Weights of a small model that answers yes/no questions on an image's attributes.
Data: 48750 training examples, 20.2 epochs.
Rows from block 7 of the image encoder of a small model that answers yes/no questions on an image's attributes, named by matrix and row number. Rows with one number within an expert belong to one neuron, the router's apart. Each number is 500 + 40 x the weight over its row's rms, rounded and kept within 0 to 999. All counts start at 0. Numbers have three digits each.
Before each expert's rows are labels from the 100 images, of 14976, where the router gives the expert most weight on average: "strongest on" is what is common among them. Only what is clearly more common there than usual is listed. The data: photos of arthropod specimens (BIOSCAN-5M). In brackets: how many of the 100.
# router: router (encoder.blocks.7.mlp.router.weight, 4x192, trained with AdamW), inputs 144-191
# up: expert up (encoder.blocks.7.mlp.up, 4x192x192), inputs 144-191
# down: expert down (encoder.blocks.7.mlp.down, 4x192x192, transposed), outputs 144-191

# expert 3
strongest on: order Hymenoptera (64)
router.3:479399522483550488491537549557544505522469473527521547491529468477543518512490480512488484483502454519427525463504523527447488546520410496524458
up.33:486395495564492553503518545532531525487493505554485489494486500534533464479479550554450526477533495424495515514554527484511525499492564580511543
down.33:485555453514491485510484444521465528542466501506487561514517454468460561474506458446489476471502462544457445522453463491496487519517432488547483
up.34:509538479501541566527562453511510562510423534500464530482509461439538544451503479492444507525491481519482527465499421452488464506599548469465613
down.34:485500498522444462439466585488552507490578488499542506467478504551420491551504484538465518467565568470509511562533532598547494449432465491544442
up.35:544471458477443559514485452437482573491540489511490578573506469521513523493485563479452467491599492461520427531401508492449444508515529560464563
down.35:458531582529546489468473485569504526509517525555507423471510467479495511476525435577510523498487514506440521484569518506448533503602472529489450
up.36:527508566493577600426483488530434468510497545471550467474484489431476545504544395515505534548566488498493484469449489472546484517521480574522469
down.36:511498399553390483572536472497521528515485437463477526553498504555531466486494554478471476529518525552566456551470493528494496437453523468478511
up.37:478499523560448549512466489476413526464525514462550475487486496415536521470471508485512608580474503499495537506504511469519482460534567496481503
down.37:496472452449505469503492474573564461506464544533495460456481485564477488562530494494510434453608473482569480464490495498500490475541481511551478
up.38:504495472554336507486526497477525518469541513444512528546453454539401513524515590457476541516466557520541526567521462518510495478496595512420474
down.38:492536490504594489516481482531504474537520530501531490390503524422534514446510467466512444474526531418442494504529514490566503550517455533519497
up.39:484461481470524579455536527611559454484533505468524520495550548502541516460507493529546437493539474502566437507523442475555441531532564513418498
down.39:513497551522554448476465514433522520540455495528471501470428488488506561519459447494435579524521570435457607517461474535452477445420428477578480
up.40:531548451550434549452486495565496526495550530486494562474488492495445483540497463513542480511525531403509480497461454490520465562492530508552508
down.40:480473520456572491491483527434506492520503538564506431500510469558560542476493510462417521509435460515531455485591458487482563489516493489504491
up.41:554478494484426544522519563551503542482453514487424496487468491512465509549508486443502464535471501557477486472512512515514502494536466499470582
down.41:475568536526522472514402479530480474480583476501542507479519531552463460512548496509468525435505534467457489508495525497512483498526483581543470
up.42:493486463531402509548483500378463497529546499514493555509530460535425556520593490500490527473519517456415497546514598481530466442563534531476489
down.42:548514455455592458426443467581518504445476488490504470421462471459532494474492510535503528547509494556548447445524474522505508560480469544543425
up.43:540476407566489566506527467489445569511501458551463546486494531487521546535468538459522426525542467463513546512396458446534496522537464477497513
down.43:492523598444496445478478495531548514527523519427507504487539479442483493499551468557465502432546495504540448549599571516535552501470570563526495
up.44:565626470490458521484504549531556461519445513456521573476443492531447570521522498496468447449467449508494439483540437515560526476499488473557470
down.44:472428513519513509510424500443532462459532480534471443407481451450594443488521497492514509515464495477518530505435545528491478571526516534454534
up.45:530441482511572521519481469423432496464575533508528472601518489513482555550525435509446545449501464519490456560480475509539450445484486493459518
down.45:545541502479481445456506528548515485532422517482568509462505511449541514448511543485518496509491537460490538461457511504506537450535522437556476
up.46:503517523573504527491482452471461480473528434459544548433464463549501509527556499503500462515473468556484488468524391511555456467526483479451570
down.46:483486501467495480494536580532507541601453576503497530552539474460516551435480489457515489483508537541469510553449554566456545512497498519517433
up.47:478538473462551528479520477496480489452521465389471502576533563503472591557527503534483518504521448482541387503525531533458507490499530534440523
down.47:512493582541443525479447478530495507507475471554524533461461516568531498479512542408527475471489504508460616422558495466562483490506473512529454
up.48:524487534486448489458512498477465489523544498506523567497525452558455606553530434508503477489528439468482381511456480470521512514461549471482519
down.48:500514515519570518483503499477476586514491528563467470553508504465507414483500529571461525428459502550540538443504505493490541529442454521558512
up.49:561621556529524533496435469428583564509525555515473515444483507482462509566529468485507515470558563471510503473517440457518472541472515528602480
down.49:466472464545482494499508516518507447493512488462483476507511496562523512487441558514478521543510414520467534537499479558505570398580444528359507
up.50:475563446503464548569486482415458546538517462467485484485423461515493507483471505494499510525464478482539500416536561471530456519505506521505520
down.50:533443504489522493475461547507472474491530534528463548525539542505484509503492520479476442498492534502466502550515428429514470514541468512460476
up.51:489498498471402519545587451581434525554476479502489553512515417579477532496555496551474475486392580463476469510452452520579547526532470515441512
down.51:489509470496539479444493464360542544525538470469511537485446466406473465484502511445495522496510455558424481431524480447500531545503485496555457
up.52:486546492466457574467514506440486528448463493442492547546505437588545578497470528393499590535511450453514505554527492470512469528629527484480518
down.52:452452600534535406507449542543469503460527510536500450471548571386482414502544488522517473430545598499532539523483510550539527485507491496523455
up.53:479525501486474442584454461425538448447539553463515494583411634516479500482506520447504505573534461483552491592477552512501479480511518529461516
down.53:567429511563487511474550516536500567537436456509454481479572431505447461531508501435548489459503542483480560442500432539509535467559479442486467
up.54:540582484492455456505535466395528583500509482452498539516484484566493556508457459535524487525562497445517422516596510460517452581599547499479456
down.54:470431524504536504479431451575524472497470514496481466500505535441572478511543498445522549482463506565505569539484457516487497436509485546551572
up.55:519478469476507512467470479513499515495546550431496465499435491501411500549569471512488440580576436401503433476444512517537546533508501629503471
down.55:457548540539498539521525442538524511470485445583527516481522486483581539444493536529550552413467538546446513475587473551477477462473444422524508
up.56:495554525518432493598497509432543523501540514521500457541438533547463487472477576476483449524563462458473484462474466516517522540528451549564501
down.56:473427519541542501469493469531482466504544571486502535483500463481523473490541428467564552489530524465465516491543528470478467441544515446465524
up.57:513547561518405543521506463438515472450489477506515480492500520535504538543532463457511553519553432451514400493472483553529443486524494511546470
down.57:475504445475593484495538459581505501534500538504449465495507459454466464504532520541489485531518577470502504472496497406458517502476487476463561
up.58:484424502409428432468524511471498485509476469509479586549522564543500508530524542482404503487528519453568489530463569439477428529415477614605567
down.58:496610433528512611590453437521447525454502540481473467491487421494488478496452450480566479489464480528445467445571455522523555545537514450399473
up.59:585501462494402470538519442471494462495479548452498462453516471466536491492418588499511541530439510476463464476533549426480518561508482551454477
down.59:430541573512527495494428461519580500526502545506504471523505492520533514511604467509455445513508496508511551529540464524513439467563533510509470
up.60:547474456470484516501518459512469508475525524454485527546556478596516572547497509458515448526474485442541529563502480512574451515512543527556538
down.60:482450534494547498537411533508468505557504454597551492457454501473468485507471454480464528454516536503533444373478522492479567461472571491380443
up.61:557482477524541532552492466555574551420489517432521494533454548492512535480490523533498420518516573454506458466470519502555483476529577526425496
down.61:518503463515468499413495477491443469505478500534448488482486507479534452468510477424517565434490495481460543493450487513484497522539457559553435
up.62:434562542543509546523533542513473532473495477582442538437543493526480491423494459526516497511487511488544474442498445478508566495517504537524530
down.62:569449408532458478468492535400508531508501481396509496534510471505513499570518508438453551474485480510501469577466503542492527490453511527501481

# expert 2
strongest on: order Hymenoptera (67)
router.2:462472486557540462437549598509568495499490531519531548555514473521550600501488477523451506476452526526514415502470515549466519477486470499552526
up.33:507507442529502434510471510542505531551518551531427467523458517431437509522487545524502513528559483457501434480514499433492563522556532540504505
down.33:486473557494509540512468421515472492498462453408578505488545474539563439523509467529504446498463465495471558531451521561566480481540440472535480
up.34:435515575461550516488524451456488535535491503459482499534486533520473559490541506530538570518499515482472440492473477542522560507565561514407511
down.34:542484466496510445497524525530432468445491393499525531481483483522507468546509432551505471493506508439543574482500472475470476507497456492520478
up.35:531523448457471487501500494496503541467565508489487516476497491545431558620513457537505529530467484495496529493530510521482499520490492541431422
down.35:519457472512508566541511452527521494504487495517471528531443520427498436498484497511572504429538491480510497523372527499522445490501541497509476
up.36:574520536539405512477493439484430525532498486515531503516457514449494532523500448531563525441469504431487424544487550483563498512542464521504475
down.36:477531448443558468554518502517533468454512496520531568583525492528515498531466556452422459530480505548561514509513529503425504508490496449497471
up.37:568496499479508560491546457514542522541540515495519524499529516540513522548550519471539451586583522422504455501429486496540484568531555523486482
down.37:424430459477457470571410560495510473519489498508496417519506457492434493468512459529492500498479536483450524497498461487514523396534498476511441
up.38:571461463496429515518551490540558520511593446540522505413485435519476489502560544473539431445535506464481513491556503444436587521570535472511515
down.38:488567478482608515482446494478448470494475532503523421546532519519520528533471535596445552486507502511462509529404516479503482456462467469493396
up.39:610447479548552496595511501503510435486528541434443489524487507517507507455523488486503480531495501449494511504489503507500512540521614540461454
down.39:461588463477514533405555483467488568552495445572464422489583458496526507533512483547499509436472461475455463485498444500519478542469453475509494
up.40:573496475479464484624518520528475506499581483584467475485507506568476519539523525499449527488499474558562467518480520523502489496541456536486528
down.40:495444540481550469454473491451492532537408568467541547499521509478464500406454485502534427551536595474474513494488481511523440479493583499430508
up.41:560533570463444483461462483545576531468481476481457466488512440457445470536505477484513465523437561487526559604492511487507473530504507378501477
down.41:471482396524516518521435541437486540517502458534486516554507564608459554556458531523514512492480474533575445475535525443465457492548484550480508
up.42:529475491486508478525516474454463505509522512480531543444462483549501516527471453478525448512536443527498502429477489496558471533529508546528548
down.42:557507500545567560541414490545539402536541467500408503535534499444500558545595527528495509518588548424435552507491465454451543505499481468545528
up.43:558549478507441508561500553402491485460562461558527462420460523522498499506511526522504539472547455494462589486544479486506495524526482545386438
down.43:488474431519483476517486464548479519455541519475487414517491512482523526501576497506535486546482485510492464453561475489562499473515552531590460
up.44:534486517443475528527462535536585472567548547508460514527488507428469429574477514541538474564536512499511478459426556521475468552592462502477532
down.44:454459503480506480524488499487454542527427452483506452509557523545435589451542498499466464437532456490519540485516543452478535459498496442525521
up.45:557490530500414500485424485443509545577465505457488431524523493470410461556453581499536453527485482468467519452486486450543564497524490570589513
down.45:551517441515542516510556533547489434455531484542481548494504494489594560444565418559482503508482526501513449514495515540486403477540527446388409
up.46:442494385430443541606532505504494569495545508502450530555472502476483559498493491469534524509483497470488418478491522451531513494566530481513457
down.46:563511544565467465424469511578577496457408509493512553405503544532498452553511506585486451534517442443506537533459488490526484530447514538484547
up.47:585420534476529527556526504508510528482499516494474504490473518535467556505515563481538512471504474453526432504428496435517482462522551487477466
down.47:502549387520407488478436486486507489451557449467459482497553486508522412595475502447495522509511540500512513495511424515460495493484486436523490
up.48:450534483568467539469484453503490504479481486489536453435530491460477492504501524489439479465540530489572592506446505469481486485528390520595510
down.48:537465634452512569514499485534483532467509464557470608529433523599538553535486498510552518541472525540534435501511488484486530476502551477461502
up.49:556383492486463531504503488535469520545449520517511518490417485476451480512550541517456483536530461460507542456538438473567542521498465456496498
down.49:503556465567540521531456473458543450497537473506426521512515527474472520438435457470531514473534516546458451501474456499495453531503561557518463
up.50:458457422416497473561501470579553493502469527518482403508463487526458518446474464456445505499475461456483472516630489498494460546479464447557524
down.50:535493593547449537465479531463493507537578499483560558489506485524544458535531483480640480510483502515481494480448470436509549491559542547426502
up.51:565555531565370495395450464487496585471463514489556535454497510540447500458502430515487539523496535501510492521541499569522459559475538488541426
down.51:466487441529616480618562481483427560514530441583473506569535468463507479534472525505463494492544483504464542482420489500513546460519428485423519
up.52:499399479564587540522541473515504521501547492558547585481557460532522558494546427493533522467466504460535475555499547483546482530479449495496609
down.52:455519503520453462458463539443510543450444479484501412486384473558551491506524558475523505526494512551481573511540499455470538522465511538494428
up.53:507501480519438477537552517574521416455524526514492595520528484522447587527416499442442466485478536514538511538465576453510433492510488497468494
down.53:509507493488520568445449469482530568496484416470517440482472531474503442507495498536520532522503467520541499523551443521444489504490480482589520
up.54:481524447540560510571505476471493498518454537464504516446492486490478532566530509419504463543558457429535486497447480507489493538484523509552540
down.54:535460541453473471463573535478545519481517525472570497497475553580476440542543536562538499539487515469409489487539479465502517501550428548457481
up.55:475450417445447505479536516478406538526538456463564480439582477491535506447544483480499523499529533487475472523488569492509561479485495505451466
down.55:554576512494578453481453479503520450498458531532461516520406464494484523559494484483450489447487408510467531543497465478517487504426468547525555
up.56:439527521453495495557426529543506469497454479533524476530501565455455519424528427547528506558527505483499513464513496493539493486544470532425521
down.56:537466487543491507461571416450451554495554509518515508481445470574551547581518566480498504507482486484501506533531528460494517520456515455503498
up.57:549484501518462556559422460537495499427570507453519538472513485578437469564464462498539433490502547485552530525439504476537475543538518455510538
down.57:463560478463508480496523505472474540460420428542525497567443533433489606501560526567504437510526499534523555503544500450517520478569445565556420
up.58:532460524493554518533523494495468532492499551443435540468462464484486455545470496460489459530569518443455477439469525484514455565538526486416508
down.58:470505511448469558512449538453472504558518510491524497548533450420517557499537513447519468462500496466476524507527505552539511536500534525534443
up.59:561528546419516538566520479454562508503597436527524534442433544539454559554505552556471462505529529507467551521505503482463506509545495478448518
down.59:508507514588503518539512482502483509445472559522479430553543463513515504428563525471504546479538502510511469518458482504527521574452493511575462
up.60:500505440529399529468474472555500529436579488420477512472503454529418438451525430501531481500568530486415512467513524437496515552499503532578474
down.60:544470510487629458539522506478497520522470516497521516501465512454510481499516566513500498566469477548560474455510536548538497460503496519460530
up.61:479469498456493552535544474464487498520609580518553440460490497520471481513519559474502552529530438544536438541401518480508429510440506483444421
down.61:475605504539474450513506534499448487441447523564459526524422517513545498516489442486500511470530559491439484401585490520525541464556506479502564
up.62:540503470484537501506509464564495468514517435516456468510492542537564555507470504490590423511501454555482480447456525563539466523353475581485497
down.62:459505511543441529519471510440529512471474519483493488502487494436478491465548470519459529505477487462460494528498452458470500435683573452497497

# expert 1
strongest on: order Lepidoptera (65)
router.1:460386529509525438472514560487566504519522550542529536538481446479494540507449468507476520465459456496469469481477494520435493505478466430528485
up.33:553535454551528569520535477500434536470507452527424513509512432527477557467475564559489433479502469468607443458527480478525463548475491482518510
down.33:470481529460496480437499473514500447568516519518543498546537535497510489524500432456472568530504536514446535475504479518480511479618467491528487
up.34:414564487564524519589505459594482464502482461470465524513446530528538444478540562529545441530520522455457496562452532526544397531507488499522479
down.34:489476514503530520442437509510464553472486493471510458434513479454507572447430460493445510515474497484554519498527511490508533471501523571453482
up.35:533593480492466533434579428463464544512575408547570579490540480556506502520539539537448421499472477486476457472522467466514424460467497486520503
down.35:527446505556491487545435580524549477469501507446428456501475522468464544526416528494485550495498531496489543545543525574464548537529570529437515
up.36:513580491493522470519500483536505492452509429559430529475523513501550565504588548512504431467566452497509438546516529450503524485519514554524519
down.36:464489543507475597516523504442484504520534536482486443503478403580440545586496500524483523483492505495531469498505453505503462550473499499538471
up.37:566475488500492494536485457535541513465570471529477423518527540545494547555517505451503509551547476443473505562432516519465457545498503522494492
down.37:507495508544417572495437527482454492531473489520454539459544515532423504487550493509453480478496557425543477437529473448519492489464463572520521
up.38:501401492483415475475579425448491523474541488430471481497540541497504574459547544497530525500478547454433489532489545423502503492499519626480480
down.38:492592507532549535553495499540478477516418513624436511420520548555496421557409463516505502512532520518509502487532512529540523526522474412560504
up.39:504465541480476550530510471539467497474495433527535491471514454514423513462481455458418529521547464466519489527497555467502497541505478409538482
down.39:524481514459520468483490505462507481513527557430491535537516535518540501580485550559546485491474536496418513445486467499514472475537544586452449
up.40:514550567479437608504533491526468530558507457436501452410479485472419478489591516468533480490559456462442459432516506490522540520509431501563559
down.40:487522461553536508466502457470564531517511511558495548497551511498560551509426479437490491482476461511515523443461474556503451496574467540457445
up.41:521516477466412569507543466509465475488498488508482498486498425555517566430521549465470508533520520456487474472452526513467480493530488527521422
down.41:477530509509552481435488482507486427508535582500464479484480480537509446537528521465556462513556458498539436490512480442472523502496536506465486
up.42:576433424486462567518546482533556468481487505482458505564486512524588485571543449508467480499540551564505437429503442572453447485532432516478465
down.42:437543579529520466535427470463416521554572505532482522454524502498444530468476594500531492462546482489513564550519493458461578507568500536539458
up.43:489494446501485447501454540477567541584436527535549512488481539499457469461505553512477446547509469533463560521522510505550568483447504488501464
down.43:449522511484545581561525482538468503449470496495530483535514538491527541466530527498511523485452485468563464473483490505484459479558437600552471
up.44:497461522473544566457491405518435506486592537475478539486548457575561432503550476516410494466495517489529514527512548540479399508560529442543490
down.44:480488559501416465522527524508540440543444510517501475557444541449482527485462548502557520501522532575460528453495488435550594514458476556439494
up.45:552508427500545503508561499539441524520599469472442502470497484584469477539542538492535446497523574519505495583455505480461495491487410601494524
down.45:503473556553515540513496521563506476513381549578438481501521474489542529489479510535475504554469480547512475416433548551583479487570570490507559
up.46:494473432471429555552503506444431450503535503518465516524468515530481434460498513523437454506544531510470496420504481525532515558535544450499488
down.46:433507524482537411491453512549502548549500528470503496463494493505562559507478517489536531466453526501493508529512562483546462558468458618455519
up.47:526613505496472495491447428588537553457516444531471499485501476476530539561520476518488514504469485482497575486487517527499484490500520540494524
down.47:497495516513475539523519548471511495497439501492482508458453483537475506559489524534502509464573473529509349514553484473501471517561468448482481
up.48:511603555468559559514544474513463566517483520526486437511550498528378479460575511469445521523491437483430510465493469507526487474580500478482557
down.48:476478453501446461538439568479540424479484490510524582457457493496551463571468512548515553480514540510509456427530531449464515492462475539498479
up.49:549591509504460494584456461529478534504522500477498577425461488546565550512581488479455517465575507525511483525540499542517510570518432540540490
down.49:494402472505512462472478525585536487536460482475510426517522536472468498462408521450474454566461438454429559460493518492487447539476532436441498
up.50:518507524481430552470489493463467453487505505487550476441565402491495605491512558471423527526646517469497446520506565442517454514492447450453517
down.50:502531514449508497545517491490522511481495568485512492551421605476504480547453534511500432552393485541534527494515535492503523444469549496519511
up.51:532544461501522513569519474555507478459413503483474503582591534518416520558544505587521464527486479496553510483524490546537495533517468529484466
down.51:505459498527520500401446531507496498518485531512487444424513481492474551426465498494497622453508496467494437455508487490544491513520462558532461
up.52:526474511462485501442538456509456503492456500492458504533466551539572516491506434426485568558485433470496526501482477464493455474502501470474575
down.52:534560536526504565523500525523524462503538493557505531461522445423416495466550565567534459499461547550501459492499472507478514493518476489514444
up.53:515524511501537523490519466578595546527541450531462523529413461429457458493552509555478466493529509517485429450446505519505558497566477484506481
down.53:552429518457470540582467526502466475463472541486506480478556549536592575514438508522545507493482449426531491489466539490487467520440464518584483
up.54:532569479518420541446502518530518553536486508455515520512491517516462469425468506468574536544486491467519509515529453419505525515478515496520444
down.54:519445459451567547544484457455506540532521456441501469505501483440484512474484472545488403522493498524494459479408552552494502490515481542479496
up.55:497493540460435490472447474508535487575495473528506491419516525542443539482525511541404495491480410475574466480533486452466485515564533529511554
down.55:500566441547518558519557502511478454489487512464494537538542525466466438509511523442584483483575556476477505503533463522484496520486447479504496
up.56:529477465534498567439507442515490527534455494518521532497513454465468433488487527535486534534558478380512521421561550478488479511475497409476532
down.56:467505450453524471475491505451520564503523569545411392456490496530495521514592508487541493564485481529491479497545402477502433498561494620551471
up.57:470431504539518598559462499496469514430524533526484509474514559596452471453543476483507451547536473520525529482534478408434529477582569497478493
down.57:503590443478511480454520486505533480468434472477510520533473459472495550524444477537549574472543460523502512540439512562558481487462473511486430
up.58:483437532557501495530425533501495537488596517507440490425531548582478437576519531542484415442527468523472478488468400518532456554456496500497495
down.58:476530474503537522462607449548478494506486484508547479549483440508513543469474525521533544469537470447508542507556551495490508445546492484527469
up.59:458411469502456502450468494602462529471466513481495511461525464525490469494457501481524468519488537526495508604438550468541460524471429524457523
down.59:564549490506497523558504563463549490512525490503532478495469490433446529455529490456474507456509503467488475450554468503491538453622571483563496
up.60:482490496535486533579539495478501484550522458559419459426488454573452470490466570541432487543493512470542494505475452472533563543504549455490513
down.60:465550471480481514504407514563499529469512574523585507544534549448555429528480419466513529510524476531558473509457568549548467488535489608539514
up.61:463500520487499539543507538525504539521496506600508506483584416540525536552518556511433562449500471467481503446508566495552520508458563510564490
down.61:517507526468417446480555544488545488503514502423512470491437552530485530469466467496557485508485572471508486507463467513463432541543468461422456
up.62:496531501410520536498489503446509497572469456492471485510532520526516487525423519463566418514474561485517509514479576446537464468561522464482511
down.62:463479525505503484518459473488469501474521516434515557448444452478517525523493479490523611549528500568491503506505441561509539537418498504497513

# expert 0
strongest on: order Coleoptera (36)
router.0:516430555550576536536544499497550505526474466530453571541508463478503539528478503551479477460541483530467538471470493535444468451516492564490464
up.33:477404467458430495511535471556435521515497513478447418464454501574510483505545412562429564534498461491522477545445560425486469521509523409445534
down.33:578591554512494549464436534487526479530497462509503534563529468417452529500470538429538446470450514447534505465588419548498511494558461536520458
up.34:537476505465447475561535462494479549547527483469548505444498523536470493479515489429494426544500484444501458569535492538495526551594444495567556
down.34:508532433479593469487529514516526458517410462502506511514573487460514517501490563532442492468451521571510493492485460466559510471480558427476502
up.35:522521503435448476526462482500469450503476454473509453444525453547433503555511515475588548433496531482508453493521423464569582534532530482527518
down.35:450488517578512505433451490514469547540487503530586503570492493526546540506498447539475434498464612523479503519497529521455434544487433542485466
up.36:525461467526419573484554474443443473532526481530450534480501440493470539454456450452490487493508541473507519432461558527517442475534465539540515
down.36:540498529469500402524439567494542456498473467494498502556427522521518466500471536461580544548503462536568482473524470428470497491491489515444476
up.37:611469510506382475452468470425524542462492500498499557470467453509503640451526503436489482506464527475534507506475522463464532502563496499477471
down.37:525467462445612524517529569461479498481504488479496463529420564501431480583487577543477479564536443516451484505545516583502538539506463504499464
up.38:540519567454477538415490525600494546472472413451576446500511443490495508490535513535514488537544433472548491480460455498489551549522482517462525
down.38:423481478499493494553529530462464451513497531572524548467471550535522448482443483492494576471472551486447533468511562436481478471484463537504475
up.39:458516558482472435396519496496540479484531507553561465391537403510528520484512583513531489519469494497454465450484493489515479534491436458526479
down.39:452421479553529474545483482586486478486492532431444492523526594532425496482514396442462461541554559503553487503504434480471460493552511502437513
up.40:536468512520468464450447534523570506512502493539528508511482528476520539492445420490473449490507545502546477434458506486497516516472495462469506
down.40:438541545456515482519561439470513556467582556486488523494473456468481522555501502584489537404511476515436601533529494548497480542563482499529492
up.41:606542489525509500443508492426499491495529519531490472530509493438484514533484505465528584483454529538528501553497539514483518572477509495592524
down.41:390431511479519539522438515521536518516469474490513504396404501538486514469514515505518433539548523495545543504484474520505473420489501470417420
up.42:485599508530449561438492508490536466481536540435542483490477458527442495534511418471493453513429473514517456501445523460489454513558525515538522
down.42:460437489471498525551481546523410493449507417537481427509555538465548510500471530510518537489526471447431496472578476517564524507574508450485427
up.43:510473556508555533584516557517566529488538452466504542504505551505540468398551470484547457520479497500410426494494478491529477522522565410472467
down.43:511519483535487483418504457573445480448478546542417446464470384541424570552494473470443538511441497448545513567490595472440491521443499578554538
up.44:512467473463506453496468518417488506488416541508516517505566536537504483541560542483480489514457514491462433472528455441548545537537486542538534
down.44:547513495545461553529527452545526528520531467501471469459499529548536504503504436546502480501506545475502570498456521578464441470477525489465489
up.45:509487438483522478527471535470462515566481444510495442483458434474559474546540445478516539489523500475516501537457481454523538499498586539464540
down.45:538429527511495446512456507550616435520447541553522551461536554532512492476464513508542463472413433519485508491497483507456450523545447504545541
up.46:470405475460404528499556528501492459473467498500500474438467448628435531516491469528533465460544530539458506535424539537516534493520475526496467
down.46:545499504546614464418554468496465476493486529473525560557503559437510552492519519450443536516436472494532472440518521494448443510496509482540587
up.47:566511547463401555467494552570511480502549521427546494484534471479490550537454537523455509557497499429503473444526490478526492531503505419517519
down.47:449512490538561529528555470456517472560466523551484462542470552496461459425536558494556427424478582440507523466535465487447484565471444575491571
up.48:431532528498462544554463488502517531497476531489499556585545502544484526489489543503454445579467494463515486483458578506538452555549543484590571
down.48:557537511460527555430485430507464477544549397466524478469521476475514498474433500518520482492536546463514505506528397512519542556529472499546453
up.49:505472478463477453463473489509562503496487547500584456492478566521475495553469512526545534543559506468503416431585436524526478556521485459513492
down.49:489514544484538552586545446455453459557495455481473576485516429514491542433486469491516436554420467477424526565386606484538482452517554489460447
up.50:544517473497436544418546444503489577439382468507492457423516464511544572573547488469512430485589456484472453479473478531547492502596535573511521
down.50:484532483432508516608483463505541489516620545446545505549459513520504479439457501552400551510458517485470487498487536469490407464481435441506525
up.51:523462543408531502558450453498538479498569495499491470520484514437545562502540482555487474535489403490455455504476497451589568529519509535535456
down.51:483519458569454459467501524493403469509447433445561525477459469560513508463479544504545496516468592407493459498478569462434513502491529517530517
up.52:540452519523531480474529539497499519480516505555485443569439481433525524528494461467468518487517473536583458517516491532511456546502580545428481
down.52:473526534425492520558474486560532544478430534415587536434502483589539512486499496546555481512445514431488521506467554470411496518476462458605479
up.53:486467506537587547473502533470513525512471513510446462442520478508470621494511575501501482473484499483487565429453521499489554542487513456427557
down.53:489494519408441489536516503556555583483512473523557543570479556481475451469489482498533515514492503454457498542506494550451464480573459481525466
up.54:587523459448511489414491493473459530468468478503494466496514528533462468532519457476480504580474518457493482486552459519497539522523495479512536
down.54:436449478467471477513520527557467494511524582479489445564523464503519589480517501472534508455492530513525527528491450468458460490455472463501491
up.55:508481503469426479512499481545506506498651513529530437503484458530483548421490412460491494462558411483491478456484415475459531530503487447481502
down.55:435439533538571482560499571476518461467478453500519531437498576507498439538529567530520490535472592492452537563503511484475500525537454551552533
up.56:520528472501410510549525462494488508418444544487462501501487518593540493498530451494532567661518455504560464509517555502555515524523468488551496
down.56:484436498425550473428454528473491476579507425441581571476546521462536558517476579482506475493438541515507515520461502511463532538553517505457529
up.57:518510478472481536418492456453486508481499454461472383492488524517543555554475492477527518519549499493559477493451513461518464544569441555565435
down.57:520469550445466540550464557472533526542471496443539516457496495520485449427504492467510432530486525539441510469540523551535484505448530477446524
up.58:560530520501423488503569518406580510449563439498504536458519509471418487481518572570522498550461537547488500561489553509568513516556521566577510
down.58:470537451466608510556492448546429471502520532486472503509402527524503506553570537506478474509471583473535471523533471521462472540490458455412496
up.59:528483489554482571513475523451527527512518480480513489545400471603505531526469494555492502504538538434527516459413493543473424475577489484475459
down.59:485515488457505458488463497531584495487475488511490452501496460485431487498527516466539500494487500602567506512541491458502552469458432485497489
up.60:521509477541391499500536491558499570509499485502476516453499468449484539483521442481540535429529442424543484453463524495561536560578489424479507
down.60:564470529477540527502449492431568453490510513440471455468495535580481530479470580519492453530489522447538505497469475550459435531431529551538521
up.61:467527452514517510590504480535558507522518492591501371467437537515507526525487490466520496475547496492522569483455514579438526504471566421534501
down.61:525451521479467410414477538437570490499468509450574565568587477504518481504481476511507560540436470513476459533535521451549509540555481494460540
up.62:547520465539559475493484475645438493526532501495489490468462517522428551548495479471523419534554445475584539516418403468506483521488483508461423
down.62:547507555476472535489453506428545513537510534520418435532563523495543482489503482517508538439468521536406435488522550550577546476487553458489498